config = dict(
    encoder_arch='convnext',
    model='image denoising autoencoder',
    dataset='photos of plants and fungi (iNaturalist)',
    train_examples=45211,
    image_size=32,
    crop_scale_min=0.5,
    horizontal_flip=True,
    rotation_deg=5,
    bottleneck='denoising',
    downsampling_factor=4,
    encoder_isotropic=False,
    encoder_norm='rmsnorm',
    encoder_activation='swiglu',
    encoder_mlp_ratio=3,
    encoder_inner_norm=False,
    encoder_drop_path=0.1,
    encoder_patch_size=[2, 2],
    encoder_depths=[6, 6],
    encoder_widths=[96, 192],
    encoder_kernel_size=7,
    loss='l1',
    latent_channels=4,
    decoder_norm='batchnorm',
    decoder_activation='gelu',
    decoder_padding_mode='replicate',
    decoder_widths=[32, 64, 128],
    decoder_blocks_per_level=1,
    decoder_block='basic',
    decoder_attention=False,
    decoder_upsampling='transposed_conv',
    init='torch_default',
    residual_init='none',
    optimizer='muon',
    muon_scale='match_rms_adamw',
    lr=0.0023,
    momentum=0.95,
    nesterov=True,
    orthogonalizer='newton_schulz_5',
    adamw_lr_other_params=0.0014,
    grad_clip=3.0,
    ema_decay=0.999,
    steps=10000,
    batch_size=256,
    epochs=56.6,
    lr_schedule='constant',
    warmup_steps=200,
    weight_decay=0.09,
    adamw_weight_decay_other_params=0,
)
Rows from block 2 of the encoder, named by matrix and row number. Each number is 500 + 50 x the weight over its row's rms, rounded and kept within 0 to 999. All counts start at 0. Numbers have three digits each. After the name is the row's rms in percent of the matrix's.
# f: depthwise 7x7 conv (encoder.blocks.2.mixer.f.weight, 96x1x7x7, trained with AdamW), a 7x7 kernel
f.0 091:526513500493475531493527568463445515503557484484383358430454485545507394438472415488544485415423501406503496538528525446530540531530532458534513536
f.1 098:467506531549538492505561475522524526557534550589459438450540546589564495506501489581595589538512434575568486518568545601551454550519559532530460488
f.2 104:512504502517465539481490548524551564519492481572450455522569498478584399355406549528465577407416550486492519512563528440468521500505507466523529435
f.3 110:525491463526463490504505521481513504512518532484494300484508490460515472286445526525480512479409465496474545475504576521527481509517490491488510508
f.4 108:529476515456500531453467519490530502468537460432538528456484481556318623646477523520501561411529475455526491501562506509505498519473482499473478441
f.5 101:549462484529541465519464437473537552462460486459595584585531485465467710492476571479511444561581542501495478508486506500526492494452483475494456487
f.6 102:485498505497511483495476484513571490469534505535527544593516452481567437295397557518511547422387472493490511507506586536479494508527505498479486519
f.7 080:479500583557573515538523506511544541502510548560571519543525596513586652525534537554566510548596580496582526500497540520532531482524524549535522458
f.8 113:514502447539485492541524477568421558489478464551405491421529512514423386675550427499506540478523464543460548454497423494499492520516537479465490517
f.9 074:486457434449435462508548466456498462502487478530481547377506475541549393422314575530480569503448521523483471502546557520523517524479527502499487509
f.10 085:448448446461462443494492440456440437481487464446391490491432448454490384490421424450430470428468454524462526472482446421489482483550457428512455470
f.11 104:478460533534556447462525455442475477515518466476607563659394501416535444488508519515507540557585564509493503447504502445484412527529499456445517489
f.12 106:505538503476523511503511519485529449526514496485460488528478516477588400619430510458505447580299465502507504482474594483535514461537491447549463505
f.13 096:451466570527515500477478535492499481542497507501424436521548461526435360529471606465459525420354427575514537569532479533517444467483513527512512516
f.14 091:501496449474497486474475477446464493441499520425489620564534504543425555628534566524457474599583602581513512507444499529486549502506502573522542494
f.15 125:490516530504505496485490541534541536531510532525520413466607517510517434288407592529551539504482553563529510528531560559517504483488505525497483468
f.16 098:522522517478488477434493526499450534560481541451592643451525476546478452319480578508542498584448566491501489495537565516492487483561513493487500505
f.17 133:525478555556519496512495540512548530493516534507543560569552506520567624666613547564529537516620554487518504508541520536537492485519540512518482496
f.18 118:480512472477487511482498504533587492524492527396595309497456491523440603418397506529540514493446527487536432513518519482487505484519483533476528453
f.19 090:501565556584528481505527529537567616577459534491561526580529536529580492468628595576509479579527593483505500487491530524500499494496495480513529574
f.20 098:481485450520453526495546487534561475443499501486460405459490479504515343445447430510492498424317442516504497501480461561477513529468446510454485494
f.21 070:512486522493550515507449554557630572560522568435540461494554580561443521555401573523507533434481414489516465503513478572513468472510552600480526498
f.22 098:486524499484495465504484451517428512456470496470568495468530494480556565715596473447503517560385389516471483504482499505528505520494481479535512508
f.23 110:536487461473485510486494494460471495448506469479516612504456499456468588752422520459471454473487510496476511498465487469489506503511547481501511435
f.24 116:483528550479508434506507495434427461558481500485583637503412500538500431303542524521491513561542551492489486509536565506482493507525456501512501509
f.25 078:521497510468436531466501510563518522462500551520526421444511420444619522698410552474514483555569507489459499470508501446529556481488508468502503474
f.26 085:493480522483495521494478514473475450484504466481450496470492435478472413265388450483478473501400446520518518507469531488463446529502463466479487463
f.27 110:519481513500513502508529487525486528542526523448505471433463475521568410382397574508504549440304528489480496482521588530526562505528507486475476477
f.28 093:497468557481487501501490504475458480473509496539479449315523493498468524345450437490505502514374445425574534495437526509502516479513529456467496540
f.29 119:495554557546548525506528527501459503524525542529449413356458536536476471394317451518541542507491456529511536523529514474529507505504533560534524553
f.30 108:563508502556503451503451460467390417521472488419456475434415517455465505677519486487467476533565541485485523459473426404467478542498486498507526500
f.31 097:485508485516469487473543522514547515517514538485581512583508533561570601546645491585514560576643544480541523558493548484527527527505533563504473489
f.32 123:509503544588527439518517517445392452556496532535587659559445486524535479389497555557531551529543471455464509502424551518537521501505528506546522489
f.33 086:530498480498507498488539527462530492496478485369327412526470511472474368378436462488483442428491482489533474497502520457522476470528456480503514470
f.34 087:519490435451463467456514450578579523460501474557569338553477485444579554522605457508489468412537426545499453538491481484485453468469467481465520513
f.35 076:488556519502523538523475518560463463563530494553544405465498468463557526354524514477506530432363521452496453528473416411446474507517443441458478463
f.36 104:522512570514590580538545517509431512541527524524467385436501532575470428518440495558567517487386408491512526538455510461525512519544577477528559573
f.37 100:529527546519520505494453475463460445457559525461521567549479502467462644480618411513441508598593554411526456474440483442510512475500444517524485491
f.38 104:506513472488500526526525499462489443498483530483418430431504461488515440367406541499553519506653565427503445570477398469533463519471511536530479531
f.39 104:477467541512543510501512496504542499556524530504511529482541470489530567393356537525507518518730580538504502492520489520517492524506466538519477483
f.40 089:469535537488474504516516524459514471527510480488553437495519476467602505314528561470494473595612587474482544513460608496464529499519511448505523534
f.41 084:484477523482508468501493548434359500442499520410491538451456455492554562674463415511484460525598541440529503459491495491476519456443503468514513488
f.42 089:546476519510543513520476501560520489477511530567522614547548570544505593642574581503544487574524597501487492568546552478515590556473502519501512496
f.43 091:459474489494453465522457497500422471452474448461442435402442485464394483387440502434441488427368478489460485547480484435514509523484501429448501464
f.44 121:495531518537523528528532521414418502517486508501604622489470487489555369314464546533499513489589487490481498529544495503507475527510483471493502527
f.45 073:491491482489493488467463522460421492478458470479397483491504486545467380331421384416445503458453438534442514530493479536467472491494468495504509546
f.46 115:482514557549525535520520506470487501508544552469430370397541518545478444371352551547552493478443472538552475476515512542520526508524552518558501527
f.47 083:486532510473534488498547477429451431532461463410487534495444470516442399592434424539522454443309452479462500489505447503491515496534492486474520491
f.48 092:532510483589505526499515553491466559451525566458497470500535535557553596530513527557584535588631557508535538502509521568577495521528546591585547527
f.49 112:505507514515520511516514450443487432520481434504583601541393489474494431658571486530513489527570552416443522506481398455518521517484469543458485485
f.50 083:395450517477531466462483442560501444435458485459554578587474533465435588517568473464536512595550604501550407512557504544498443480482475534515469524
f.51 088:533546532507508568531498559518439500537499529461430434396485460490458524600370497462479548453399420537538553497485407489503581551526510540497502529
f.52 101:452506493494489489499484498490449478497477482496406439396469468490496386473424414490496493395385349452477514515452419463490493490505511508479515536
f.53 109:506501492480478528494510494496420510496478492553481460413538494456631310382446412536484508581487501518457537481465480514515550482544496521519497511
f.54 097:486514458467479489491479467470463448452518485471465632461444516454503507744606504495454503463548467458473514510505506499510484496517501519491513473
f.55 090:460463492495551485468485454482538504543529514512525450587500510468548407261532541457501467485464594469504504470484503523472510499459417486494507499
f.56 097:542508511476490514509446522532514477482483507464577503532539497516419653377552441505507455643414586503518477514481557455514496479549530543501548503
f.57 127:493477523535530492511497508486528509487520504530505509505511523543538408236523488576509557408410474518518519520528540520501515491472496498534486527
f.58 094:481468460482520510531540443533409506476499502453452404479438548497357594514614505500540404517574503420491503430524450451533527519484519450475526502
f.59 089:491513528508524527515483498557439483518468502547509648421478473553505532463597583465508509493444578494430489511495401381466530515509544591555534462
f.60 084:506532504501468470482467476499474506503494505421595544566552464445515538302446525458521477580551627557478482559482534548498506505465524523530533488
f.61 118:477504531472511516466492450503541476506525476522502485543436471527530506383573527513496449580721540461467473543478403475536474524454459545495494506
f.62 087:483528484558478490511571506518537576543531546505514577569499515517593577609536557551504501544566557598522540530584534561559557571551514577497492511
f.63 104:539514509498530500490476503520522497521517516494522495484474518489504674300462512468497462628523573445525491502491457428522462468466489540544489500
f.64 077:472508505573503498500540503468484507480538469602413370528473511553599357385482490506494532533454578465518481498519559528564499467460504534497487455
f.65 096:536506523469506487520493476439493488479526501432610430606475498481446571301601534458518450514512530521512493482475473434541520437497478508516529480
f.66 109:480474447475442439500495470564593488493517485525556492535444488443565511260562473477467490517486523425507525456493503475542497513486441475485512489
f.67 110:555529549511594477500511458452388438532477545415485603418453579470440580577535442480519456514474483482489511511452409403510514512531513524524475511
f.68 118:482469466465469490487471464516508476448475479478618608553506487480533676557529515486490532632623531498484482515538520480485467462461465483482470488
f.69 093:482522492536517481501484519539523587509448512501595652539517482481557570547554562557490535609599593518485545515494513521448497492459476498474407455
f.70 082:495516527511464490515525504484525507475534518547497472408477504497469588421264505514477443566484421479480533490494589557523542495470484495498544515
f.71 119:448485454485460509501509507506525500489545498542511391535547467519508432281354538489496499436567501512508489531543511542491469472476498506476471531
f.72 094:490480493496497485478538461515529493466512483500540593580561552497528417363292485515477473560514573495511532507453472499486508523482442518548482487
f.73 108:489489480445506506541501475451525495502472443493534580406502459470574467543481578433515430585671414509437505489412423525486480501511528499476461516
f.74 085:500476449465500487514489480410486510542521430442419454446545491458446341445498506508465455391544543460552547470435393482547526465520519443529499521
f.75 087:443527472510461510533482473452443473516503471419438472383483560447476405396400452515495479505502531479527527480445451509542585440516576521582532422
f.76 099:528464537568510519491521503517426607501534492491477523411560517508499360584375452538485512493486540551514582440550442558489556559526477541495539491
f.77 085:510491478534529459473473438420425442521449440495503651547476537505444541511551578534530527601630589475549524474455527532520494492471531530530494507
f.78 100:494454502462489513477502512466526455470475498519427654539484457483507546316558478476545487365507417506487492531525467500538455511480509496509500566
f.79 090:442547499539540518494531438399521510479438470536511497567528549495397498605515546464459394385415456454498485490463405480508489463437468528511466471
f.80 098:543465501532512495532528500532416465503519511515449486561449603539498399700600436520512513487460507478505565525520519543519568502533525528504491554
f.81 121:476477523477508499453546515475506462524541503524525527594517486461530491712473568456532531406366457499527540489547530522453477495539526491515556505
f.82 122:497520561539511505547516479452382527490463538483659698439536523496565469517565510527526504468524475455505494468533495470518492523507481522533453505
f.83 073:506532522521509527508535515429490473467522523422535498446468467444403569456426609479501526418528442389517481465444385476481571487481571526569537517
f.84 101:511501523471540528524517601437496528551536506481407469392494528527462447336529501545550453393400400526492518497478469528531518506517516509499492508
f.85 106:456534528483482523493434547475517460523504523450558497423581477496490440436347569413455539466407392483517436572527523533557479485465480515507457482
f.86 108:476538556573552484501520534543517547548443546513470364455568533548471484368457523540517477461410443516537551552428450496533539510550571563526502489
f.87 104:501495496540536494524530476552470518505467493548504405442506544498535496516493445582451479562372375620451513469519524634434503489495516477438493495
f.88 094:482485494489481520506525530601454530520522524553432386477556506497521375409377527464558515468379465466510490555537534542572501540492520540528491513
f.89 084:493480487430554502455506474503626511495501494482637431487527518491493633484543502468548513570633531545485460552468436499528431526463520545507509534
f.90 113:516525497476495492493492525473426495485489507508441341380435477483506356435481427502481468440390424479492502512475423464501528488511504467519524516
f.91 107:524505504510489458512527496484442399594473466528518566599500491459529625304478547500505488474563542513452455480515529526531484493547513537461492500
f.92 084:442528499476532496545566433458556503475472480564395291472498532461535471522486476495487465557603554524509528483434524451492473454516466486504501541
f.93 109:537518570534543554462512530524582519536565502538527561535502516489495463250512495490469512412419489468502480486483508475501499537482467471488487475
f.94 111:481544480515482507491493518540521498532471509478556423544458513506425625288594406555499530482440538467529526507524548496530524488497477517487508492
f.95 112:492524466497504484495521502511543509520499534515578606584472486524528636539680503522499505584577585472536468501537563490447465526517515502463470481