Weights of a small image denoising autoencoder.
Model: 3.39M parameters, encoder arch convnext, encoder activation swiglu, encoder widths [96, 192], decoder activation gelu.
Rows from block 8 of the encoder, named by matrix and row number. Rows with one number belong to one neuron. Each number is 200 + 20 x the weight over its row's rms, rounded and kept within 0 to 999. All counts start at 0. After the name is the row's rms in percent of the matrix's.
# gate: MLP gate (encoder.blocks.8.mlp.gate.weight, 576x192), inputs 64-127
# fc1: MLP up (encoder.blocks.8.mlp.fc1.weight, 576x192), inputs 64-127
# fc2: MLP down (encoder.blocks.8.mlp.fc2.weight, 192x576, transposed), outputs 64-127
gate.308,124,216,220,167,179,217,211,178,153,198,219,222,197,180,200,224,198,198,194,240,188,193,164,202,197,224,209,169,188,194,180,195,209,175,247,206,211,222,214,190,228,196,163,199,204,160,203,213,210,222,203,188,175,166,213,197,211,221,214,190,196,212,195,203,192
gate.309,130,211,182,193,211,179,210,187,157,201,245,154,209,181,219,206,254,184,179,193,206,223,165,206,196,180,221,219,215,199,219,211,163,127,221,203,182,197,220,208,199,224,211,205,205,224,216,187,204,169,221,169,224,203,191,203,196,180,189,209,219,190,219,190,183
gate.310,065,221,170,207,183,200,202,213,219,204,177,221,198,192,228,173,205,189,231,188,209,190,197,206,195,207,175,180,249,223,172,188,217,192,215,218,165,201,214,198,221,216,198,227,195,219,196,238,184,209,154,191,185,174,193,203,158,214,192,193,195,222,238,216,206
gate.311,127,237,212,191,200,211,166,210,239,217,229,211,211,165,210,225,196,194,199,226,160,204,205,194,209,199,217,232,203,205,196,185,183,202,227,178,199,213,211,197,202,195,216,208,187,201,213,206,182,186,195,194,208,188,213,170,214,170,182,239,171,195,201,154,192
gate.312,107,229,169,172,241,152,204,210,163,222,151,208,188,186,210,192,220,187,226,190,210,172,207,225,160,193,188,195,194,212,234,171,192,212,204,210,210,183,195,209,206,228,205,183,181,197,220,238,213,203,185,216,157,188,176,196,172,194,209,225,181,183,216,215,179
gate.313,093,188,224,239,207,224,190,221,192,200,193,185,189,191,193,165,221,206,186,193,201,187,197,195,185,192,210,195,207,174,211,196,191,210,196,209,245,197,193,153,200,198,201,185,208,234,228,252,190,222,196,205,211,218,170,203,201,215,215,196,206,205,173,195,213
gate.314,142,181,229,244,194,196,202,213,168,205,182,204,207,180,197,218,203,150,193,243,203,242,191,168,199,210,213,191,236,208,180,208,195,207,230,215,225,217,215,179,200,230,235,173,205,192,190,186,213,200,210,185,209,175,181,213,208,196,188,236,216,200,213,185,195
gate.315,122,224,191,181,155,192,205,191,210,198,204,186,236,166,212,190,212,202,185,197,197,177,196,198,203,186,206,232,210,210,224,206,162,141,225,200,189,178,193,226,178,202,210,235,201,207,200,185,203,190,236,177,195,206,215,192,210,174,205,234,188,207,230,217,177
gate.316,078,189,228,171,198,177,214,229,224,205,174,189,196,222,213,227,194,234,203,212,153,169,207,176,228,200,213,198,148,225,177,201,222,171,145,239,207,199,246,208,196,201,213,192,193,218,176,209,198,162,199,214,189,221,180,199,202,206,184,177,165,178,183,186,209
gate.317,069,175,195,156,195,196,169,215,221,204,185,191,202,195,214,186,228,211,185,152,194,185,218,200,204,206,169,209,187,220,229,212,184,176,198,162,194,217,233,258,208,150,212,234,197,205,211,189,202,200,200,205,192,190,199,234,207,204,228,186,207,209,199,228,199
gate.318,110,223,204,207,174,195,184,170,192,187,200,212,224,192,193,185,200,212,219,197,188,198,198,214,227,185,197,224,222,184,199,138,213,220,175,201,242,194,215,220,183,232,192,208,172,177,186,222,216,186,181,194,202,205,241,180,197,197,198,234,196,201,195,199,177
gate.319,123,221,222,181,186,200,189,212,178,190,197,177,201,161,179,218,232,197,209,186,176,227,204,207,164,209,184,258,163,180,232,202,190,149,221,194,206,212,224,207,231,209,175,193,191,183,219,187,181,169,209,220,218,206,199,225,196,182,206,209,245,192,189,215,200
gate.320,117,197,185,191,218,192,191,168,184,195,208,184,184,201,200,248,192,184,169,201,238,217,209,248,188,204,182,161,169,195,210,247,186,198,224,201,193,202,224,193,172,217,198,166,162,181,160,184,186,189,212,203,216,201,202,203,216,188,243,179,184,199,217,193,211
gate.321,121,217,225,200,213,203,165,204,163,196,190,196,202,172,195,181,228,206,179,242,208,191,214,203,205,205,205,201,253,208,202,158,191,209,184,229,159,200,209,204,186,201,219,173,204,159,217,190,175,191,221,187,204,207,194,192,164,233,201,187,173,200,214,175,173
gate.322,068,165,223,227,185,234,191,186,218,228,151,181,210,213,212,199,217,228,219,195,186,171,216,216,234,225,228,198,187,196,220,202,154,173,195,188,240,209,243,182,221,189,229,216,225,231,230,207,236,205,171,208,218,184,206,175,196,204,190,210,220,199,197,203,200
gate.323,108,202,200,172,246,198,184,231,218,215,202,193,192,193,207,204,216,191,203,205,213,186,220,229,174,217,234,213,199,176,180,155,244,210,219,220,203,229,208,199,245,194,167,188,183,193,190,191,198,194,222,207,205,200,223,222,186,208,193,192,199,195,210,216,214
fc1.308,114,181,212,219,173,197,193,185,221,157,238,201,249,209,240,204,216,174,211,212,213,228,212,203,223,194,207,206,203,183,186,175,210,225,179,205,164,183,205,247,213,194,165,206,244,201,210,204,171,222,178,196,225,210,180,207,179,178,219,188,239,217,175,165,194
fc1.309,120,231,195,201,226,208,199,182,161,205,261,173,195,182,193,201,223,217,186,181,173,216,151,205,172,210,202,232,180,209,220,210,184,142,219,219,194,220,183,203,182,219,211,198,183,191,207,202,180,186,196,182,218,225,173,182,191,160,160,202,233,215,237,199,186
fc1.310,064,218,206,192,185,193,177,215,205,215,204,209,160,198,199,223,176,200,221,214,172,181,199,191,198,210,239,197,182,191,207,200,227,236,152,208,195,207,217,200,183,242,188,202,185,172,206,184,223,211,182,234,167,215,230,190,184,213,200,222,219,196,210,165,223
fc1.311,124,201,190,183,168,169,204,193,222,201,212,219,175,202,213,181,203,201,206,204,176,206,206,185,193,198,179,173,185,222,216,203,192,207,194,209,191,204,186,218,195,229,180,220,193,201,218,149,244,245,219,245,213,192,214,176,245,197,189,190,174,201,207,196,195
fc1.312,097,178,215,203,169,223,171,189,211,183,217,187,184,230,184,221,164,237,183,198,190,209,168,202,203,223,240,202,207,206,176,215,211,177,219,172,187,224,203,203,193,174,200,223,179,195,230,187,203,216,217,184,210,182,231,201,224,197,215,186,207,196,195,215,197
fc1.313,093,217,151,174,177,192,233,173,211,208,244,241,193,196,199,229,164,199,229,207,216,222,199,184,211,212,199,237,191,218,172,198,179,185,194,164,179,222,194,222,194,192,166,213,186,188,196,175,192,230,171,207,225,207,232,202,185,208,194,203,201,182,208,211,213
fc1.314,129,208,210,194,144,209,206,189,214,190,203,202,185,185,222,182,249,197,219,244,156,177,217,220,219,194,188,204,207,230,180,232,220,209,157,221,137,218,183,209,231,215,218,203,204,228,190,203,164,206,237,184,217,186,161,228,194,173,211,170,208,195,171,211,197
fc1.315,118,165,201,233,207,181,217,221,215,211,203,188,208,207,151,191,207,212,214,181,184,220,186,180,198,220,231,194,180,180,197,209,193,218,193,199,208,190,196,196,234,180,198,223,193,220,207,220,231,185,198,185,174,214,185,191,218,217,209,214,201,182,213,160,215
fc1.316,118,205,187,241,226,199,189,184,213,189,190,175,185,188,193,226,194,206,177,187,190,205,186,216,171,191,197,183,199,222,211,199,205,173,176,187,195,210,188,198,173,232,185,223,192,156,248,188,223,189,165,186,210,186,210,212,201,181,233,196,186,183,233,174,178
fc1.317,060,209,233,196,231,191,147,231,157,186,170,207,244,200,195,203,224,186,250,186,228,198,197,202,206,211,202,177,192,192,233,199,183,202,240,190,182,197,217,201,199,198,217,224,181,183,209,174,182,167,171,180,198,215,193,253,227,198,199,191,193,236,195,230,206
fc1.318,104,199,209,192,170,168,188,180,189,185,196,236,241,195,185,193,188,237,188,199,190,190,211,228,214,205,177,192,219,189,209,126,198,204,208,195,255,188,209,221,194,203,200,209,176,195,180,238,220,198,201,197,177,195,229,203,210,208,200,216,185,192,208,217,167
fc1.319,125,219,234,190,155,185,209,198,189,195,206,193,219,234,185,216,231,173,192,214,223,217,199,217,215,219,189,215,211,159,199,215,184,169,162,220,190,151,192,219,178,215,145,227,194,210,213,194,203,211,221,188,198,197,209,206,223,207,222,237,215,219,229,202,209
fc1.320,110,188,194,201,199,203,201,210,185,187,181,227,188,170,217,206,136,172,211,203,206,181,228,233,201,175,166,188,219,166,220,185,185,167,237,232,203,194,216,174,186,215,189,181,168,207,129,190,192,180,174,215,222,195,209,204,147,205,214,225,229,208,218,157,191
fc1.321,110,215,209,212,207,173,194,201,186,197,171,194,184,200,179,185,222,181,180,255,212,203,207,198,219,205,203,210,224,230,170,137,200,222,212,210,180,190,187,188,185,198,227,198,177,186,251,214,193,178,206,200,184,206,190,171,204,196,192,196,191,207,206,184,185
fc1.322,077,197,202,220,192,201,210,170,227,208,222,205,194,192,195,201,247,196,228,212,195,221,199,187,194,219,221,196,191,213,191,159,174,178,220,202,218,193,211,159,211,175,193,198,214,203,210,165,184,188,239,196,222,215,221,149,199,188,235,211,247,178,171,211,228
fc1.323,081,204,224,215,208,207,187,199,175,177,202,197,210,216,202,187,146,225,205,179,196,207,198,177,207,208,201,196,196,224,223,210,190,200,161,143,207,194,225,184,165,202,197,224,219,186,208,203,189,207,236,204,187,173,203,166,194,213,219,176,179,206,203,148,205
fc2.308,110,200,211,200,223,191,170,174,236,232,184,193,218,183,191,203,205,175,195,184,185,208,228,209,184,180,195,202,203,199,230,212,191,199,212,180,185,231,175,242,193,185,160,182,207,215,176,206,211,225,213,176,192,204,173,203,178,222,172,198,192,218,207,202,207
fc2.309,136,217,166,188,192,189,193,210,227,221,186,192,209,184,172,175,264,186,197,175,196,196,223,202,182,176,187,178,195,209,223,202,209,209,191,205,203,201,183,221,194,204,168,200,213,225,193,172,207,231,188,199,187,214,200,193,204,238,211,200,211,201,178,241,193
fc2.310,067,209,215,174,235,216,220,223,175,204,193,173,223,229,164,207,223,223,203,190,200,196,224,204,212,197,164,235,199,246,206,210,222,189,188,184,203,200,184,202,183,187,210,195,226,181,186,209,192,200,215,229,205,206,209,205,196,235,172,193,243,204,175,185,236
fc2.311,117,201,188,198,222,217,186,193,198,234,233,174,235,205,248,194,223,177,192,199,220,189,189,204,203,219,215,213,194,232,178,232,217,192,189,143,232,217,210,191,185,210,240,178,220,181,229,175,223,186,218,163,216,214,208,226,215,197,197,197,220,186,210,177,192
fc2.312,103,196,192,188,192,217,204,193,208,183,188,180,174,227,202,217,220,204,201,266,212,198,203,223,227,221,241,179,214,173,228,224,211,172,221,171,196,180,192,187,146,185,216,185,187,187,234,208,205,201,218,221,214,174,190,186,187,178,209,171,184,197,228,203,183
fc2.313,103,207,211,185,165,217,189,226,229,160,153,200,192,205,192,187,210,189,212,253,210,246,207,181,192,230,207,189,201,185,192,220,222,203,201,200,205,186,220,203,243,188,214,174,222,208,208,173,205,212,158,182,242,200,215,182,185,231,215,175,179,239,173,246,201
fc2.314,122,191,206,202,184,211,196,186,236,218,199,201,178,211,200,183,225,193,217,256,208,227,175,214,199,217,193,174,191,202,209,141,192,214,214,187,165,213,250,186,174,214,176,201,172,213,203,206,203,201,157,191,219,206,202,183,205,192,198,243,204,175,214,182,256
fc2.315,107,202,192,201,214,214,176,203,178,175,199,208,178,213,196,199,181,206,202,195,205,200,177,206,209,222,225,203,221,209,149,202,215,186,185,219,226,222,215,225,194,178,191,235,191,201,194,192,172,191,201,186,194,171,212,172,190,206,195,247,206,206,162,207,198
fc2.316,112,188,177,177,198,241,240,201,201,210,209,216,196,213,185,201,179,193,226,212,226,208,203,209,223,205,215,199,173,163,187,228,195,198,207,219,191,199,183,226,197,222,169,210,191,158,198,232,203,199,201,185,169,180,218,184,207,196,164,242,181,212,217,206,188
fc2.317,078,195,202,180,219,196,178,225,177,194,194,199,181,214,211,194,168,176,161,223,204,201,235,209,218,214,219,211,211,212,191,214,167,192,200,219,215,185,248,229,217,210,237,218,203,203,192,188,239,164,205,185,156,196,203,208,192,198,186,209,192,176,236,191,199
fc2.318,119,197,182,178,225,189,189,199,207,211,194,191,197,211,211,230,197,215,220,201,214,188,184,202,220,199,199,205,196,200,229,120,213,210,182,222,210,228,172,216,214,195,193,225,220,235,176,190,212,193,143,223,202,177,175,198,194,212,196,203,210,189,182,196,241
fc2.319,101,196,198,187,198,172,236,195,193,235,225,217,196,205,189,214,204,198,208,193,209,162,204,220,195,226,210,198,187,180,237,196,198,184,198,191,186,181,207,195,216,198,228,201,197,204,241,217,189,194,211,182,202,198,187,211,195,192,205,217,189,199,196,208,208
fc2.320,121,215,208,157,154,212,188,218,179,182,243,185,207,210,199,231,233,206,195,195,165,206,166,217,182,149,199,174,167,217,222,234,218,209,201,208,170,205,205,221,192,213,197,193,206,186,233,198,201,175,236,202,180,233,175,182,190,209,189,212,220,209,218,149,208
fc2.321,114,196,213,210,198,197,184,209,226,194,190,212,183,181,184,209,233,205,199,188,191,201,199,182,211,190,199,199,194,191,193,207,214,222,186,225,194,221,155,186,190,216,232,214,162,225,229,215,193,175,189,158,217,231,190,197,190,172,208,221,221,147,199,191,222
fc2.322,083,215,154,188,163,203,207,210,196,228,218,207,207,181,207,206,155,177,206,195,196,213,228,205,188,189,180,214,169,225,196,206,171,205,185,208,203,200,217,196,214,147,202,189,175,221,209,170,196,201,158,207,198,178,205,189,208,201,202,217,232,194,150,203,252
fc2.323,094,212,189,222,210,206,203,177,203,186,216,212,196,177,194,208,179,212,197,226,220,192,223,174,209,199,172,205,178,223,206,251,184,204,202,197,206,215,198,199,202,177,192,205,228,210,198,199,179,214,170,203,199,191,250,224,202,216,214,171,161,200,204,199,195